From a checkpoint of a small autoregressive pixel model.
Model: width 128, norm layernorm.
Rows from block 2, named by matrix and row number. Rows with one number belong to one attention dimension. Each number is 200 + 40 x the weight over its row's rms, rounded and kept within 0 to 999. All counts start at 0. After the name is the row's rms in percent of the matrix's.
# q: attention query, key and value (stacked) (model.blocks.2.attn.qkv.weight, 384x128, the q third), inputs 0-127
# k: attention query, key and value (stacked) (model.blocks.2.attn.qkv.weight, 384x128, the k third), inputs 0-127
q.14,098,235,219,198,151,146,270,145,119,200,239,185,226,124,190,247,166,128,237,144,175,206,209,171,173,104,186,186,164,152,186,148,231,201,203,239,176,177,160,136,116,242,187,88,231,258,209,152,201,181,220,176,240,228,217,201,153,187,209,246,191,147,125,157,191,216,237,189,158,198,165,149,266,123,172,173,213,205,161,158,216,195,223,208,117,153,172,137,230,209,242,157,192,127,197,199,149,227,163,162,169,208,146,239,193,145,210,159,235,149,238,161,210,210,127,201,163,193,211,214,228,195,265,162,159,201,170,186,224
k.14,098,155,157,217,226,221,220,169,204,170,218,178,221,179,241,216,223,206,143,154,303,271,216,172,158,215,142,264,181,116,254,206,188,212,162,244,184,159,146,131,231,199,105,215,269,261,248,196,173,187,216,172,144,200,176,279,185,177,205,205,152,188,192,164,216,221,258,232,120,244,136,178,218,123,207,122,193,217,131,226,262,124,159,206,254,133,203,230,218,105,254,247,151,176,191,130,233,224,173,214,199,250,233,194,169,187,176,199,174,183,161,266,241,187,197,208,220,178,212,240,198,212,215,240,184,199,210,208,228
q.15,102,127,119,129,175,225,156,198,216,211,183,172,161,98,153,156,240,163,166,263,163,238,205,197,163,184,134,235,194,180,247,142,153,223,228,229,223,207,219,199,182,177,171,207,250,168,144,254,171,201,207,148,202,303,201,223,179,180,159,221,201,194,298,127,155,197,232,254,226,158,142,170,246,174,156,221,130,185,260,163,209,157,199,199,186,142,154,182,178,174,184,189,214,168,149,228,181,240,212,121,158,190,222,135,154,227,169,159,166,189,136,214,174,159,126,172,191,220,205,119,161,192,197,185,271,233,177,226,234
k.15,105,177,231,163,227,190,173,175,263,204,224,196,241,166,180,252,187,166,214,220,145,198,265,307,246,136,182,266,234,189,244,233,179,179,179,182,206,201,202,157,240,237,136,230,149,123,225,231,166,267,216,240,212,233,182,186,208,170,144,200,250,248,200,220,218,205,244,281,203,182,206,193,211,119,210,277,198,219,169,191,211,139,148,272,151,218,211,122,297,181,160,180,205,240,168,236,225,276,164,187,257,144,187,202,164,187,250,213,186,201,189,272,106,192,237,190,231,150,161,149,255,221,210,242,227,217,237,165,250
q.16,098,244,179,215,171,211,207,213,237,202,73,217,233,204,221,247,207,275,204,248,258,198,92,193,129,141,159,183,161,193,158,172,178,173,166,176,198,218,185,276,284,169,178,240,248,224,191,158,159,225,140,118,196,218,258,213,208,163,233,210,207,175,165,196,238,197,193,181,127,194,158,169,196,236,195,173,195,249,176,222,139,199,158,188,192,138,232,183,224,144,234,190,193,226,224,128,208,152,217,186,269,199,242,211,272,217,258,133,179,129,187,169,187,180,205,229,181,182,145,271,217,155,280,106,211,184,224,181,223
k.16,105,250,110,184,195,233,171,183,193,176,192,204,233,286,193,195,186,177,190,244,185,164,241,212,241,213,184,158,183,121,271,187,167,160,172,229,251,184,277,308,172,212,214,238,190,185,157,210,198,211,208,180,256,166,254,207,263,212,167,203,178,223,168,303,218,180,230,231,212,211,206,174,243,163,87,160,212,193,229,202,225,286,190,182,195,197,203,195,148,154,204,231,266,196,279,184,141,115,167,190,260,209,197,174,206,208,132,185,209,184,193,254,195,312,239,219,197,171,115,227,147,227,232,154,237,224,179,233,178
q.17,098,125,198,184,201,260,213,261,273,191,186,145,179,181,214,191,205,158,241,189,197,224,206,192,170,74,109,224,239,187,254,109,231,160,216,166,180,179,209,236,186,190,252,217,246,179,244,226,201,222,178,221,197,209,107,193,211,218,177,175,255,249,256,259,164,274,186,210,128,249,195,249,154,155,227,278,150,203,221,203,241,205,199,193,258,123,200,207,169,229,186,194,206,214,169,163,211,184,221,204,136,248,138,209,233,197,159,241,201,185,213,196,268,151,212,210,183,234,196,121,242,215,283,163,173,211,208,297,153
k.17,099,229,116,212,211,174,195,195,182,172,275,157,220,185,267,228,237,224,264,148,206,212,187,182,183,254,126,254,245,256,162,221,188,212,224,159,317,157,184,174,236,172,185,212,213,207,211,225,227,255,139,171,231,168,184,139,257,212,176,186,269,195,257,173,212,234,177,269,199,255,158,217,171,192,211,211,242,304,155,225,198,200,195,197,237,140,222,161,204,277,183,81,206,253,246,220,167,167,146,214,204,152,230,178,235,175,123,180,221,236,226,224,239,222,206,268,149,224,165,163,218,186,166,159,262,230,153,191,205
q.18,096,196,240,219,194,198,202,249,199,274,155,207,219,167,131,231,129,176,173,173,171,191,187,208,230,197,129,243,216,225,207,242,247,223,187,271,127,194,230,209,270,162,199,261,156,229,179,235,214,164,136,241,191,185,175,199,271,197,115,173,161,147,228,277,242,214,235,185,226,213,275,247,220,190,159,173,268,238,150,192,205,156,259,153,210,228,142,147,137,169,216,151,154,177,246,219,148,230,206,206,225,266,190,156,190,142,206,221,251,207,142,254,239,188,152,233,201,234,122,154,169,250,181,244,145,282,189,167,213
k.18,105,216,216,209,137,179,212,235,189,264,172,237,156,173,166,159,89,155,263,178,189,238,156,205,210,178,174,195,211,240,181,206,215,220,200,207,126,138,166,177,265,135,219,218,155,222,206,183,131,174,145,210,214,177,190,198,258,239,172,284,156,187,191,164,206,222,222,176,186,128,138,175,207,205,212,104,255,143,197,205,175,243,221,141,198,113,245,209,186,225,208,173,253,144,182,213,163,238,160,241,219,289,214,201,215,199,161,241,254,253,229,161,181,262,250,100,226,206,210,175,203,180,224,189,200,252,280,124,218
q.19,102,155,188,258,184,153,111,210,186,229,136,196,220,165,205,195,196,250,156,167,247,157,130,186,168,192,147,151,250,138,132,129,286,169,200,222,206,211,245,148,188,186,134,113,193,170,224,195,203,211,191,227,213,230,181,247,189,161,144,179,147,184,155,193,164,210,183,187,177,186,170,199,158,181,206,152,142,178,173,158,269,160,194,140,111,114,215,179,155,233,187,196,173,197,180,183,193,202,215,220,140,215,193,204,259,124,153,167,205,288,162,159,198,178,178,207,148,184,152,196,188,145,118,128,204,194,195,116,236
k.19,096,160,179,213,136,187,267,306,223,223,175,201,199,212,174,213,202,210,216,269,233,249,126,185,200,248,135,268,173,206,167,209,225,216,196,221,252,206,192,187,226,206,105,221,172,182,245,192,161,224,267,178,153,143,193,210,227,174,170,224,114,288,181,212,157,140,171,139,256,218,220,266,197,237,226,178,223,233,161,164,245,230,150,163,174,207,272,182,189,178,212,167,220,223,132,150,236,238,239,262,208,227,210,218,213,232,180,172,276,211,213,124,149,202,252,224,196,245,144,184,233,190,182,263,122,154,233,257,152
q.20,099,196,257,225,274,235,215,234,259,207,263,264,252,220,278,168,149,233,212,241,174,203,259,208,232,217,234,194,170,201,194,215,181,230,190,125,195,237,253,210,250,275,234,215,182,216,210,189,120,117,217,200,217,204,201,251,200,211,215,229,207,158,219,248,220,174,218,213,218,226,127,234,224,208,238,201,157,185,226,233,210,223,173,201,185,264,191,139,216,182,183,248,156,227,166,201,216,276,213,224,143,249,266,245,276,271,191,236,205,168,244,163,157,240,226,207,251,252,126,297,242,244,186,261,134,239,209,243,285
k.20,101,185,182,233,223,215,216,214,142,232,176,142,292,285,300,169,137,222,210,169,215,232,210,191,176,210,196,152,181,174,224,198,188,160,163,140,190,205,142,196,199,197,233,162,192,233,248,219,250,155,197,85,173,274,208,252,167,177,185,201,187,203,113,247,144,237,179,133,237,144,218,152,153,133,252,210,114,155,198,175,199,231,274,202,181,216,246,209,154,178,183,168,294,219,223,244,141,238,260,260,165,234,223,247,202,236,181,175,142,214,207,179,200,179,181,185,246,167,175,232,204,172,165,206,195,166,119,210,195
q.21,094,215,264,206,242,193,230,94,267,239,189,251,167,187,203,206,234,171,248,231,155,224,253,246,142,208,173,204,256,233,218,252,246,214,222,194,152,152,185,183,239,200,207,171,185,205,162,335,224,220,235,190,199,243,223,231,204,206,200,196,289,245,258,241,208,195,238,269,206,211,204,167,160,206,234,166,227,213,125,234,215,244,237,182,242,259,248,177,149,229,242,312,223,168,221,142,252,261,255,185,241,204,287,185,209,227,215,214,199,194,248,195,168,213,207,234,248,205,205,179,263,216,280,164,224,151,259,213,229
k.21,096,248,242,188,195,221,221,85,172,241,164,174,140,175,227,190,206,178,213,198,282,172,189,230,233,272,190,178,188,210,201,115,229,234,202,167,215,172,266,128,179,238,235,158,175,246,220,268,244,218,126,181,188,229,171,222,249,201,163,263,202,212,209,235,150,143,289,179,122,221,183,190,266,128,199,228,254,153,127,194,205,257,257,141,207,216,162,156,208,197,258,267,262,216,197,188,176,179,208,197,238,188,165,150,225,129,227,223,187,214,276,176,163,224,260,195,177,194,214,144,236,191,193,211,262,201,259,226,172
q.22,103,204,214,159,245,183,148,174,246,189,172,183,149,129,209,210,226,237,140,195,188,189,191,217,250,156,55,220,197,161,201,232,136,201,100,218,232,139,164,142,241,169,137,196,179,245,246,139,212,222,161,186,184,148,126,155,210,249,193,133,163,203,171,168,131,213,276,181,180,191,199,203,228,216,184,183,185,125,125,258,181,161,247,251,182,205,149,219,207,239,222,159,208,215,198,151,264,222,236,271,239,218,198,177,154,162,177,211,210,152,184,207,178,176,209,192,267,199,273,182,181,163,148,251,153,146,183,195,234
k.22,110,233,260,284,203,240,182,163,139,256,164,212,165,178,189,245,167,221,218,213,253,161,244,141,215,180,81,204,174,230,197,280,161,226,174,246,212,173,155,142,189,240,202,219,152,225,189,194,175,213,233,220,210,204,253,135,176,231,174,204,245,127,203,174,209,163,268,164,241,232,208,156,213,247,223,161,204,253,201,184,129,270,259,179,174,270,209,241,174,199,254,189,248,150,130,191,187,234,141,159,239,150,218,222,107,193,281,162,262,151,241,219,237,157,196,146,195,225,181,191,156,223,176,188,184,188,191,212,277
q.23,097,250,284,239,207,162,212,270,119,259,240,212,226,176,183,229,174,203,193,323,245,241,212,238,138,171,181,191,197,146,177,300,105,193,237,248,270,144,179,213,178,210,212,161,193,216,197,164,191,240,225,172,163,138,213,210,217,143,191,194,229,202,209,159,165,185,179,143,163,266,196,215,176,184,178,181,168,218,175,153,149,198,183,197,229,181,147,129,209,216,150,94,210,206,239,196,169,228,203,228,231,221,142,222,193,173,261,143,230,231,185,221,123,220,123,192,150,137,170,207,230,142,177,157,159,170,233,172,202
k.23,102,233,243,165,198,288,256,203,180,158,198,218,209,256,190,207,118,223,232,184,235,173,199,226,188,178,288,235,197,77,168,238,221,216,211,189,242,245,155,257,187,186,149,193,180,286,257,148,200,176,162,176,215,205,185,183,168,190,197,195,180,117,256,209,199,228,223,139,134,268,242,162,167,235,92,244,261,157,184,216,188,207,172,212,211,170,246,176,238,156,152,229,175,99,201,208,253,225,164,208,216,162,216,238,201,269,153,129,188,201,246,162,168,242,186,178,174,195,275,168,243,184,186,165,197,174,159,165,218
q.24,119,168,206,179,190,147,175,220,104,161,177,140,188,184,145,129,155,155,190,244,121,161,127,217,165,161,125,155,123,201,155,133,196,171,179,196,187,206,139,165,156,174,146,126,123,194,154,129,134,198,203,174,214,177,208,143,165,214,211,119,205,137,211,217,155,168,135,117,164,227,168,203,167,171,144,145,222,208,185,160,180,156,211,173,220,199,219,196,194,154,199,168,133,220,235,247,230,148,170,204,160,149,168,208,233,175,117,152,145,168,182,174,188,192,213,182,166,193,183,135,166,172,205,205,164,199,238,225,170
k.24,096,224,244,221,152,121,241,250,211,214,164,182,212,183,143,220,227,185,194,219,153,153,213,268,192,240,238,275,139,240,253,164,238,215,232,146,203,174,124,212,176,193,216,113,179,251,180,186,249,148,169,171,79,224,214,201,148,217,179,209,185,129,275,219,230,223,160,224,213,251,237,141,243,216,235,168,166,174,175,140,198,229,187,249,152,258,102,239,166,181,204,177,161,180,206,223,257,157,177,240,210,216,224,246,179,242,132,230,215,210,226,206,246,191,243,220,155,240,164,177,116,220,221,204,234,243,212,250,263
q.25,104,127,230,133,152,182,232,193,196,114,220,205,115,206,190,159,198,201,166,193,212,209,212,238,206,212,188,169,224,222,175,162,240,229,159,163,172,144,174,192,168,253,130,270,205,174,209,147,229,135,205,197,235,176,161,191,167,235,149,226,194,216,192,160,182,206,166,155,215,191,225,58,163,171,153,142,198,213,178,220,166,137,165,205,176,102,149,130,159,206,207,199,181,152,142,144,172,162,215,199,157,192,227,287,221,192,170,187,170,226,168,226,198,214,221,209,206,190,145,159,88,124,167,175,103,182,221,199,168
k.25,093,296,229,198,100,230,223,248,213,152,188,183,166,235,163,191,194,161,201,251,282,235,280,152,235,164,208,186,189,179,181,144,192,172,188,137,200,223,222,161,157,182,219,209,225,172,245,251,213,159,220,191,230,237,137,194,216,236,165,247,223,217,208,155,195,167,222,225,232,240,227,265,197,169,265,201,196,203,234,204,168,158,214,170,195,244,197,253,200,200,201,149,200,195,169,169,269,153,229,193,184,180,264,324,211,139,103,175,245,306,129,168,161,250,178,239,251,172,203,217,129,193,171,152,247,160,211,217,168
q.26,098,222,207,153,255,197,266,222,150,283,190,201,175,192,181,180,206,222,201,165,261,146,137,147,208,160,220,163,134,227,223,251,264,239,157,182,230,182,241,220,162,207,154,251,186,232,180,205,175,178,170,195,236,176,233,196,221,118,273,192,255,272,193,231,171,185,258,147,143,126,242,206,192,124,192,265,133,214,170,227,203,226,256,187,261,156,198,308,203,194,257,225,179,223,249,245,174,229,151,204,173,185,246,224,120,216,194,92,230,234,177,161,176,138,160,201,247,199,227,150,168,221,186,195,160,168,199,204,192
k.26,100,228,224,163,207,160,220,171,160,173,144,146,190,153,195,232,180,219,238,129,291,235,212,144,253,138,165,190,261,149,199,146,189,223,238,239,153,180,127,195,182,190,190,250,160,225,170,239,187,136,197,272,271,202,203,266,177,161,191,171,140,278,218,158,259,194,182,256,219,158,232,268,221,288,164,160,135,192,200,123,159,186,188,268,184,138,208,191,197,233,207,169,168,197,215,223,232,188,144,219,192,189,176,197,150,167,210,196,139,253,269,246,226,278,269,201,150,179,227,219,179,189,191,252,152,198,182,201,249
q.27,112,178,188,232,235,152,192,252,162,138,243,223,148,203,181,204,133,184,91,177,214,180,243,202,199,170,165,172,101,198,190,191,159,225,153,181,214,177,157,148,142,199,217,237,222,170,198,221,165,194,130,183,182,256,183,170,232,159,152,160,119,163,194,239,99,212,166,246,181,149,215,232,170,178,173,145,210,166,160,201,169,181,131,190,228,134,126,155,185,173,114,189,212,204,282,167,136,192,262,190,157,192,174,215,161,179,155,233,218,197,223,162,127,162,183,165,265,212,159,239,177,172,219,226,171,148,132,165,155
k.27,109,191,197,181,184,234,176,210,194,138,161,263,172,312,187,234,156,209,148,174,219,147,203,179,248,140,204,188,199,200,188,159,142,230,182,228,239,162,175,169,233,175,231,260,201,244,231,246,257,232,221,262,189,227,187,214,252,241,219,220,179,172,241,268,198,160,235,218,218,185,262,150,113,279,169,183,157,181,205,202,202,67,149,225,232,186,188,209,145,283,223,132,255,223,184,209,191,251,167,152,178,211,162,180,269,238,206,284,228,224,187,140,209,133,191,237,219,191,160,210,213,133,129,234,188,179,188,154,182
q.28,099,165,236,248,204,203,180,171,221,232,179,193,224,208,243,219,242,179,225,202,204,209,184,234,222,252,209,210,124,146,155,238,194,199,166,200,211,129,107,261,233,288,238,254,295,181,192,182,168,164,178,196,160,259,210,197,154,293,155,150,241,162,268,232,185,238,221,194,123,155,210,192,191,184,258,224,178,254,172,272,275,224,270,268,125,128,218,233,275,188,210,170,168,200,287,177,246,196,218,257,186,217,210,251,196,223,262,217,161,200,214,217,205,203,155,225,202,179,190,207,163,175,264,238,189,214,204,246,141
k.28,093,276,166,213,159,242,244,166,247,173,184,148,147,196,197,267,256,177,169,191,111,242,226,181,268,271,206,222,221,220,244,248,145,202,213,192,189,136,176,190,221,200,237,207,181,155,187,161,212,217,277,230,259,218,282,238,158,220,201,156,149,166,244,248,232,185,252,202,172,244,261,258,189,183,221,174,180,205,230,222,240,176,214,262,184,230,205,162,229,260,204,194,229,144,252,208,198,322,224,141,205,252,295,190,195,201,134,223,214,213,188,249,259,233,199,257,166,196,185,233,280,214,265,173,178,212,167,173,159
q.29,100,193,194,206,228,221,238,205,164,276,215,205,214,143,191,231,160,167,214,120,175,169,217,195,156,188,180,191,234,223,223,119,251,122,202,202,192,203,241,144,207,215,205,238,150,162,223,191,211,98,134,164,177,151,212,216,198,266,137,159,225,183,225,151,177,162,131,192,197,177,214,163,210,196,178,167,208,176,161,159,171,87,169,248,215,165,186,226,176,197,233,240,193,199,211,157,198,191,172,268,231,183,111,164,142,219,218,117,156,243,223,105,103,132,139,131,220,241,193,194,207,219,212,264,197,208,216,134,170
k.29,100,179,216,298,196,267,122,198,41,196,256,188,213,181,225,224,216,226,212,183,159,173,234,202,240,231,128,211,224,132,194,164,217,189,238,141,186,228,206,191,156,222,216,211,207,172,307,201,179,196,203,196,196,212,208,198,219,183,221,160,176,243,151,207,105,192,246,142,258,141,231,165,258,286,176,215,227,216,115,238,209,127,178,217,194,198,151,217,187,250,198,237,209,154,176,215,234,159,204,164,247,210,175,193,138,133,179,242,196,189,226,136,183,143,249,157,204,213,222,271,227,188,241,220,189,186,245,162,180
q.30,099,225,189,188,161,244,231,228,205,176,147,177,211,206,169,214,143,140,164,175,137,220,220,205,134,175,142,174,122,205,150,155,149,161,126,220,186,217,223,178,166,214,113,240,212,162,252,209,147,197,234,128,161,94,139,259,189,158,192,159,155,160,158,148,178,222,147,220,217,214,192,209,170,153,130,230,204,255,255,189,228,211,264,190,152,192,252,229,177,118,286,198,200,227,186,190,146,168,228,155,171,146,162,170,169,180,161,160,196,199,195,225,162,172,138,215,192,183,256,236,148,184,158,185,196,281,194,131,166
k.30,098,186,249,183,161,216,264,253,239,212,181,97,180,240,215,153,170,232,198,214,223,163,252,265,167,247,213,164,220,206,213,242,204,132,216,218,112,217,251,198,221,193,239,190,185,136,241,201,115,239,183,269,136,234,225,234,238,198,197,189,205,242,260,159,188,273,192,188,167,176,199,141,223,237,177,163,212,292,204,149,120,266,162,175,174,218,226,200,196,148,156,187,204,185,176,191,150,203,260,137,244,187,160,178,242,197,200,233,136,217,177,278,215,220,215,211,167,221,167,240,215,193,118,228,175,268,199,91,179
q.31,103,172,280,242,247,234,198,176,188,139,187,176,221,197,248,189,178,260,141,197,263,204,175,203,202,306,203,198,217,237,233,147,191,299,165,259,196,201,180,116,211,170,143,183,231,182,220,282,153,219,194,255,205,131,185,218,209,255,183,215,209,228,229,129,128,166,211,212,247,235,186,199,228,198,213,176,246,97,220,184,242,198,218,201,263,154,251,196,211,144,159,254,125,209,204,242,153,223,193,167,230,183,158,255,162,79,241,169,175,193,166,165,164,155,271,215,206,202,191,188,221,242,227,189,148,172,171,208,203
k.31,102,195,255,170,210,255,167,163,216,176,181,225,164,241,182,116,141,144,161,222,210,182,211,209,217,250,246,162,258,224,171,253,268,218,247,179,268,163,182,223,203,259,204,181,269,205,252,186,201,166,207,181,247,170,151,282,193,175,157,220,207,220,265,165,156,150,242,315,182,229,149,212,217,210,236,179,212,228,195,177,226,193,194,132,225,259,240,231,214,199,138,169,250,214,194,252,232,245,211,221,224,304,144,249,120,111,206,209,190,200,158,186,215,141,228,229,226,218,198,225,178,170,222,176,110,220,127,162,203
q.32,100,274,252,226,233,184,180,154,182,143,200,169,267,157,148,208,217,288,267,163,253,185,199,197,232,243,227,198,240,247,241,143,209,273,275,242,223,204,258,309,190,206,270,190,225,239,250,272,182,129,213,185,193,165,200,215,174,194,185,216,221,189,215,271,153,182,177,194,185,188,218,216,170,164,182,146,177,214,224,207,199,161,176,222,246,184,245,92,167,202,183,190,190,190,215,247,211,192,244,221,173,267,231,319,164,219,179,230,209,213,158,224,278,193,247,206,178,209,139,211,281,222,162,180,211,244,195,192,126
k.32,095,227,224,184,107,199,267,216,169,135,211,138,143,185,220,251,232,203,185,143,220,252,194,160,215,307,232,233,167,153,169,217,182,258,202,161,201,197,209,213,192,189,216,188,182,249,225,195,233,195,178,171,173,198,215,120,172,189,146,209,131,185,162,292,204,234,141,210,205,262,211,241,112,264,186,171,216,218,187,235,226,151,216,192,259,201,235,201,243,233,173,207,292,214,187,200,204,210,209,190,200,249,109,251,222,260,124,129,248,264,205,217,189,194,142,215,211,181,189,194,217,146,214,147,229,258,246,293,162
q.33,096,277,172,206,163,133,135,201,158,220,220,191,179,149,219,162,230,278,158,202,279,250,264,179,191,157,248,179,233,173,214,144,204,223,289,269,243,148,166,149,228,232,215,273,294,219,231,235,260,275,196,235,215,260,207,177,179,281,247,140,220,198,206,181,213,253,212,208,230,184,146,278,206,209,215,272,209,223,227,220,198,228,227,235,226,292,207,182,189,243,218,187,181,197,124,153,234,199,180,254,235,243,226,223,181,233,231,203,177,211,196,211,202,202,171,174,214,193,269,212,191,184,204,247,277,274,159,235,173
k.33,102,105,251,234,270,132,245,120,151,278,159,184,173,200,223,180,276,216,193,291,218,169,224,155,175,207,160,202,208,189,221,240,185,202,167,280,255,186,179,186,150,278,213,200,170,191,182,234,134,229,260,252,193,146,207,192,199,239,173,187,190,179,223,160,272,234,191,214,230,173,121,244,188,181,186,224,196,225,295,215,213,110,234,166,196,227,211,197,188,122,258,206,235,215,177,171,157,184,177,261,204,212,199,131,228,248,173,141,179,212,236,283,223,164,141,170,213,224,174,151,203,254,195,153,223,212,212,215,159
q.34,090,153,151,214,178,204,182,232,253,145,200,173,224,143,176,164,160,248,235,182,173,254,179,194,217,151,255,250,261,74,178,193,210,258,181,274,167,201,194,220,253,182,194,184,112,225,230,151,204,198,220,226,203,156,254,143,183,229,193,181,161,200,128,135,238,202,253,239,161,99,232,155,119,302,221,186,226,193,214,156,178,204,171,242,208,216,208,161,153,195,132,184,184,180,195,239,229,185,200,205,165,147,242,201,206,149,219,147,144,203,133,225,261,186,178,164,189,204,241,203,162,154,218,228,136,151,190,135,168
k.34,104,225,293,248,238,201,135,243,215,209,198,258,178,139,183,271,218,220,188,187,204,215,210,128,258,152,276,241,216,157,225,179,194,180,228,250,216,212,161,213,221,227,202,191,262,103,140,194,229,227,210,188,204,240,195,120,194,173,163,183,180,180,197,160,236,142,268,243,183,251,207,161,186,240,197,141,230,169,252,143,239,118,241,190,209,148,244,264,187,271,149,160,160,175,164,176,245,166,223,206,157,152,237,229,261,144,156,157,225,207,165,241,142,149,210,189,135,132,208,176,180,168,243,170,196,174,234,141,219
q.35,102,250,192,169,201,225,230,159,237,142,235,204,241,113,191,159,196,167,162,224,212,141,312,176,201,167,196,194,276,185,183,147,272,147,170,156,161,187,165,175,197,128,210,214,229,304,247,216,228,212,267,181,179,172,193,218,193,259,210,224,148,253,138,225,199,241,244,197,187,210,221,256,165,207,255,221,240,148,136,142,196,176,224,187,215,173,205,181,227,213,192,218,223,220,193,151,234,201,162,205,245,117,166,166,209,240,209,200,213,222,282,224,200,196,173,185,164,207,134,235,269,109,173,207,152,171,196,239,320
k.35,105,214,225,241,315,201,189,177,103,157,189,166,183,202,146,191,121,227,227,198,295,169,208,171,231,154,204,158,145,237,127,227,202,189,189,230,154,212,197,199,200,141,180,186,220,272,209,208,102,212,179,183,161,167,165,175,191,219,237,186,233,232,161,202,227,195,241,155,243,202,159,204,214,237,189,160,181,201,269,272,292,225,171,241,234,172,138,225,156,139,183,291,218,219,152,176,193,185,233,141,218,175,169,177,239,248,238,258,207,263,110,180,155,193,190,217,206,123,234,164,197,227,227,183,168,194,170,189,265
q.36,125,192,246,214,260,220,170,219,203,255,154,218,214,230,199,245,198,248,192,310,272,303,196,244,185,236,178,243,259,249,212,176,218,207,220,222,249,279,215,198,239,168,263,238,199,238,208,208,218,233,181,190,260,272,160,231,225,269,206,198,227,205,265,249,184,258,198,208,266,213,224,238,161,185,300,163,267,238,241,213,267,182,229,214,222,207,179,211,243,245,190,225,258,254,261,271,242,172,200,248,239,209,192,234,226,264,193,235,160,244,238,262,246,201,181,232,153,211,210,205,190,244,284,220,223,256,202,231,198
k.36,104,106,261,174,258,159,170,193,182,198,245,225,210,159,174,224,258,238,169,158,178,158,199,202,110,262,173,194,138,196,211,210,246,206,206,167,215,172,257,202,208,165,278,142,123,141,157,210,255,233,208,152,187,249,104,187,200,259,254,182,154,195,261,224,195,209,216,201,142,191,163,201,210,214,215,269,226,218,203,245,269,195,183,184,226,141,172,207,286,227,258,188,235,193,243,226,151,170,190,153,146,154,240,162,237,260,161,183,215,176,245,152,139,207,232,217,195,147,120,223,229,229,259,159,197,229,165,241,234
q.37,098,198,208,238,202,158,251,289,196,173,183,136,223,223,215,227,226,221,208,178,190,174,292,173,188,171,228,218,173,257,197,219,184,156,186,214,188,186,262,261,243,212,269,211,177,179,167,216,232,246,212,223,142,241,292,217,166,227,213,260,195,246,188,250,241,221,169,254,228,146,287,248,201,203,210,255,242,213,199,144,184,250,220,229,241,241,182,255,233,196,255,147,187,207,141,222,185,178,191,263,204,170,272,136,265,267,143,254,242,214,172,153,202,235,272,214,216,157,160,214,263,243,160,179,229,313,192,224,166
k.37,090,178,127,203,195,222,220,224,167,195,190,124,244,195,124,259,160,132,156,189,219,235,181,205,152,190,262,193,275,156,168,207,190,204,246,178,226,212,126,175,228,150,216,208,185,195,201,154,191,198,255,191,201,132,249,118,150,246,236,190,208,246,225,217,222,226,196,179,221,165,152,202,165,212,186,290,204,183,152,124,112,220,158,233,199,280,170,164,173,259,163,199,185,206,296,230,169,211,171,235,201,201,238,143,198,261,175,222,254,297,95,216,227,266,182,157,240,194,186,151,209,203,198,157,253,214,192,193,187
q.38,111,223,164,159,151,168,136,210,169,206,138,143,173,141,182,233,252,221,224,178,158,104,234,202,171,240,191,201,173,182,162,302,170,180,173,253,184,158,173,206,203,158,186,203,213,231,199,141,255,188,195,213,196,206,151,185,238,184,150,212,248,266,219,110,176,180,154,172,125,204,245,184,197,202,168,164,223,104,197,177,146,181,199,172,186,198,160,192,266,199,171,175,155,127,238,159,158,115,218,241,159,210,178,203,147,160,144,205,206,151,166,152,207,113,160,150,175,126,159,188,221,105,230,181,184,148,196,175,232
k.38,111,171,136,211,158,198,188,221,206,267,199,227,188,152,155,247,168,239,200,173,320,144,230,197,220,111,127,214,219,229,172,253,161,244,250,246,207,160,169,193,158,143,154,270,185,254,229,205,186,205,175,229,164,188,230,192,130,201,191,179,234,170,210,258,175,190,245,192,157,216,187,220,222,167,146,181,196,107,264,268,200,127,150,99,236,196,227,232,220,219,252,182,178,150,157,257,249,174,161,162,252,249,253,175,105,180,146,172,223,187,176,190,235,216,230,141,228,153,226,200,214,173,209,219,219,172,199,202,239
q.39,088,176,258,178,193,212,160,191,195,248,143,171,249,208,174,223,166,157,241,170,162,175,194,263,195,164,230,201,156,247,195,205,255,290,172,234,173,171,162,125,215,117,254,277,238,225,177,141,195,183,220,210,197,219,196,282,235,208,208,251,203,148,250,198,208,229,225,222,151,179,231,221,192,210,274,158,241,261,170,224,197,167,278,277,223,197,208,177,202,192,238,156,271,224,178,151,152,261,199,192,130,199,275,205,122,187,270,220,226,214,216,210,217,161,266,248,126,229,232,168,247,216,169,173,157,168,194,269,133
k.39,099,214,287,233,225,290,226,156,124,131,212,207,294,167,200,199,145,237,218,181,182,217,227,164,174,267,208,143,209,163,225,203,169,217,180,149,230,230,203,164,229,177,202,278,252,168,193,196,173,169,230,279,214,194,221,216,162,183,270,203,233,137,233,213,193,170,209,205,225,199,192,259,248,119,215,205,149,152,205,189,201,148,227,204,279,157,288,231,188,209,275,256,140,147,195,213,192,165,204,251,98,196,180,209,164,208,244,196,193,222,193,221,204,209,239,266,172,247,254,246,167,205,241,177,162,170,174,241,109
q.40,104,204,184,232,219,188,191,197,204,135,197,205,158,176,215,203,186,149,117,275,209,230,200,196,158,198,197,169,127,214,147,217,187,189,214,230,190,166,188,260,218,194,198,236,178,188,209,248,157,251,204,201,183,125,118,179,163,181,211,102,181,161,161,204,227,194,153,112,232,126,145,165,141,207,160,171,221,212,164,169,129,219,209,145,182,164,208,213,212,182,220,213,194,145,208,228,169,238,210,170,220,155,179,270,112,124,173,230,279,147,174,180,115,155,221,252,157,164,170,182,105,214,157,119,160,269,182,239,209
k.40,099,239,200,145,232,175,244,218,135,190,217,170,184,174,92,141,76,162,147,168,185,179,276,144,132,180,213,189,243,238,197,227,209,253,211,188,142,135,152,224,244,224,208,211,184,242,185,226,235,207,155,226,258,208,123,236,239,241,186,225,220,223,243,97,224,213,190,245,246,124,179,159,192,250,234,167,244,227,233,263,169,258,242,185,204,167,201,274,211,234,160,217,190,190,173,181,217,169,194,248,172,224,160,228,180,188,193,155,254,200,270,140,224,213,199,199,177,244,180,186,178,103,152,199,184,216,200,148,220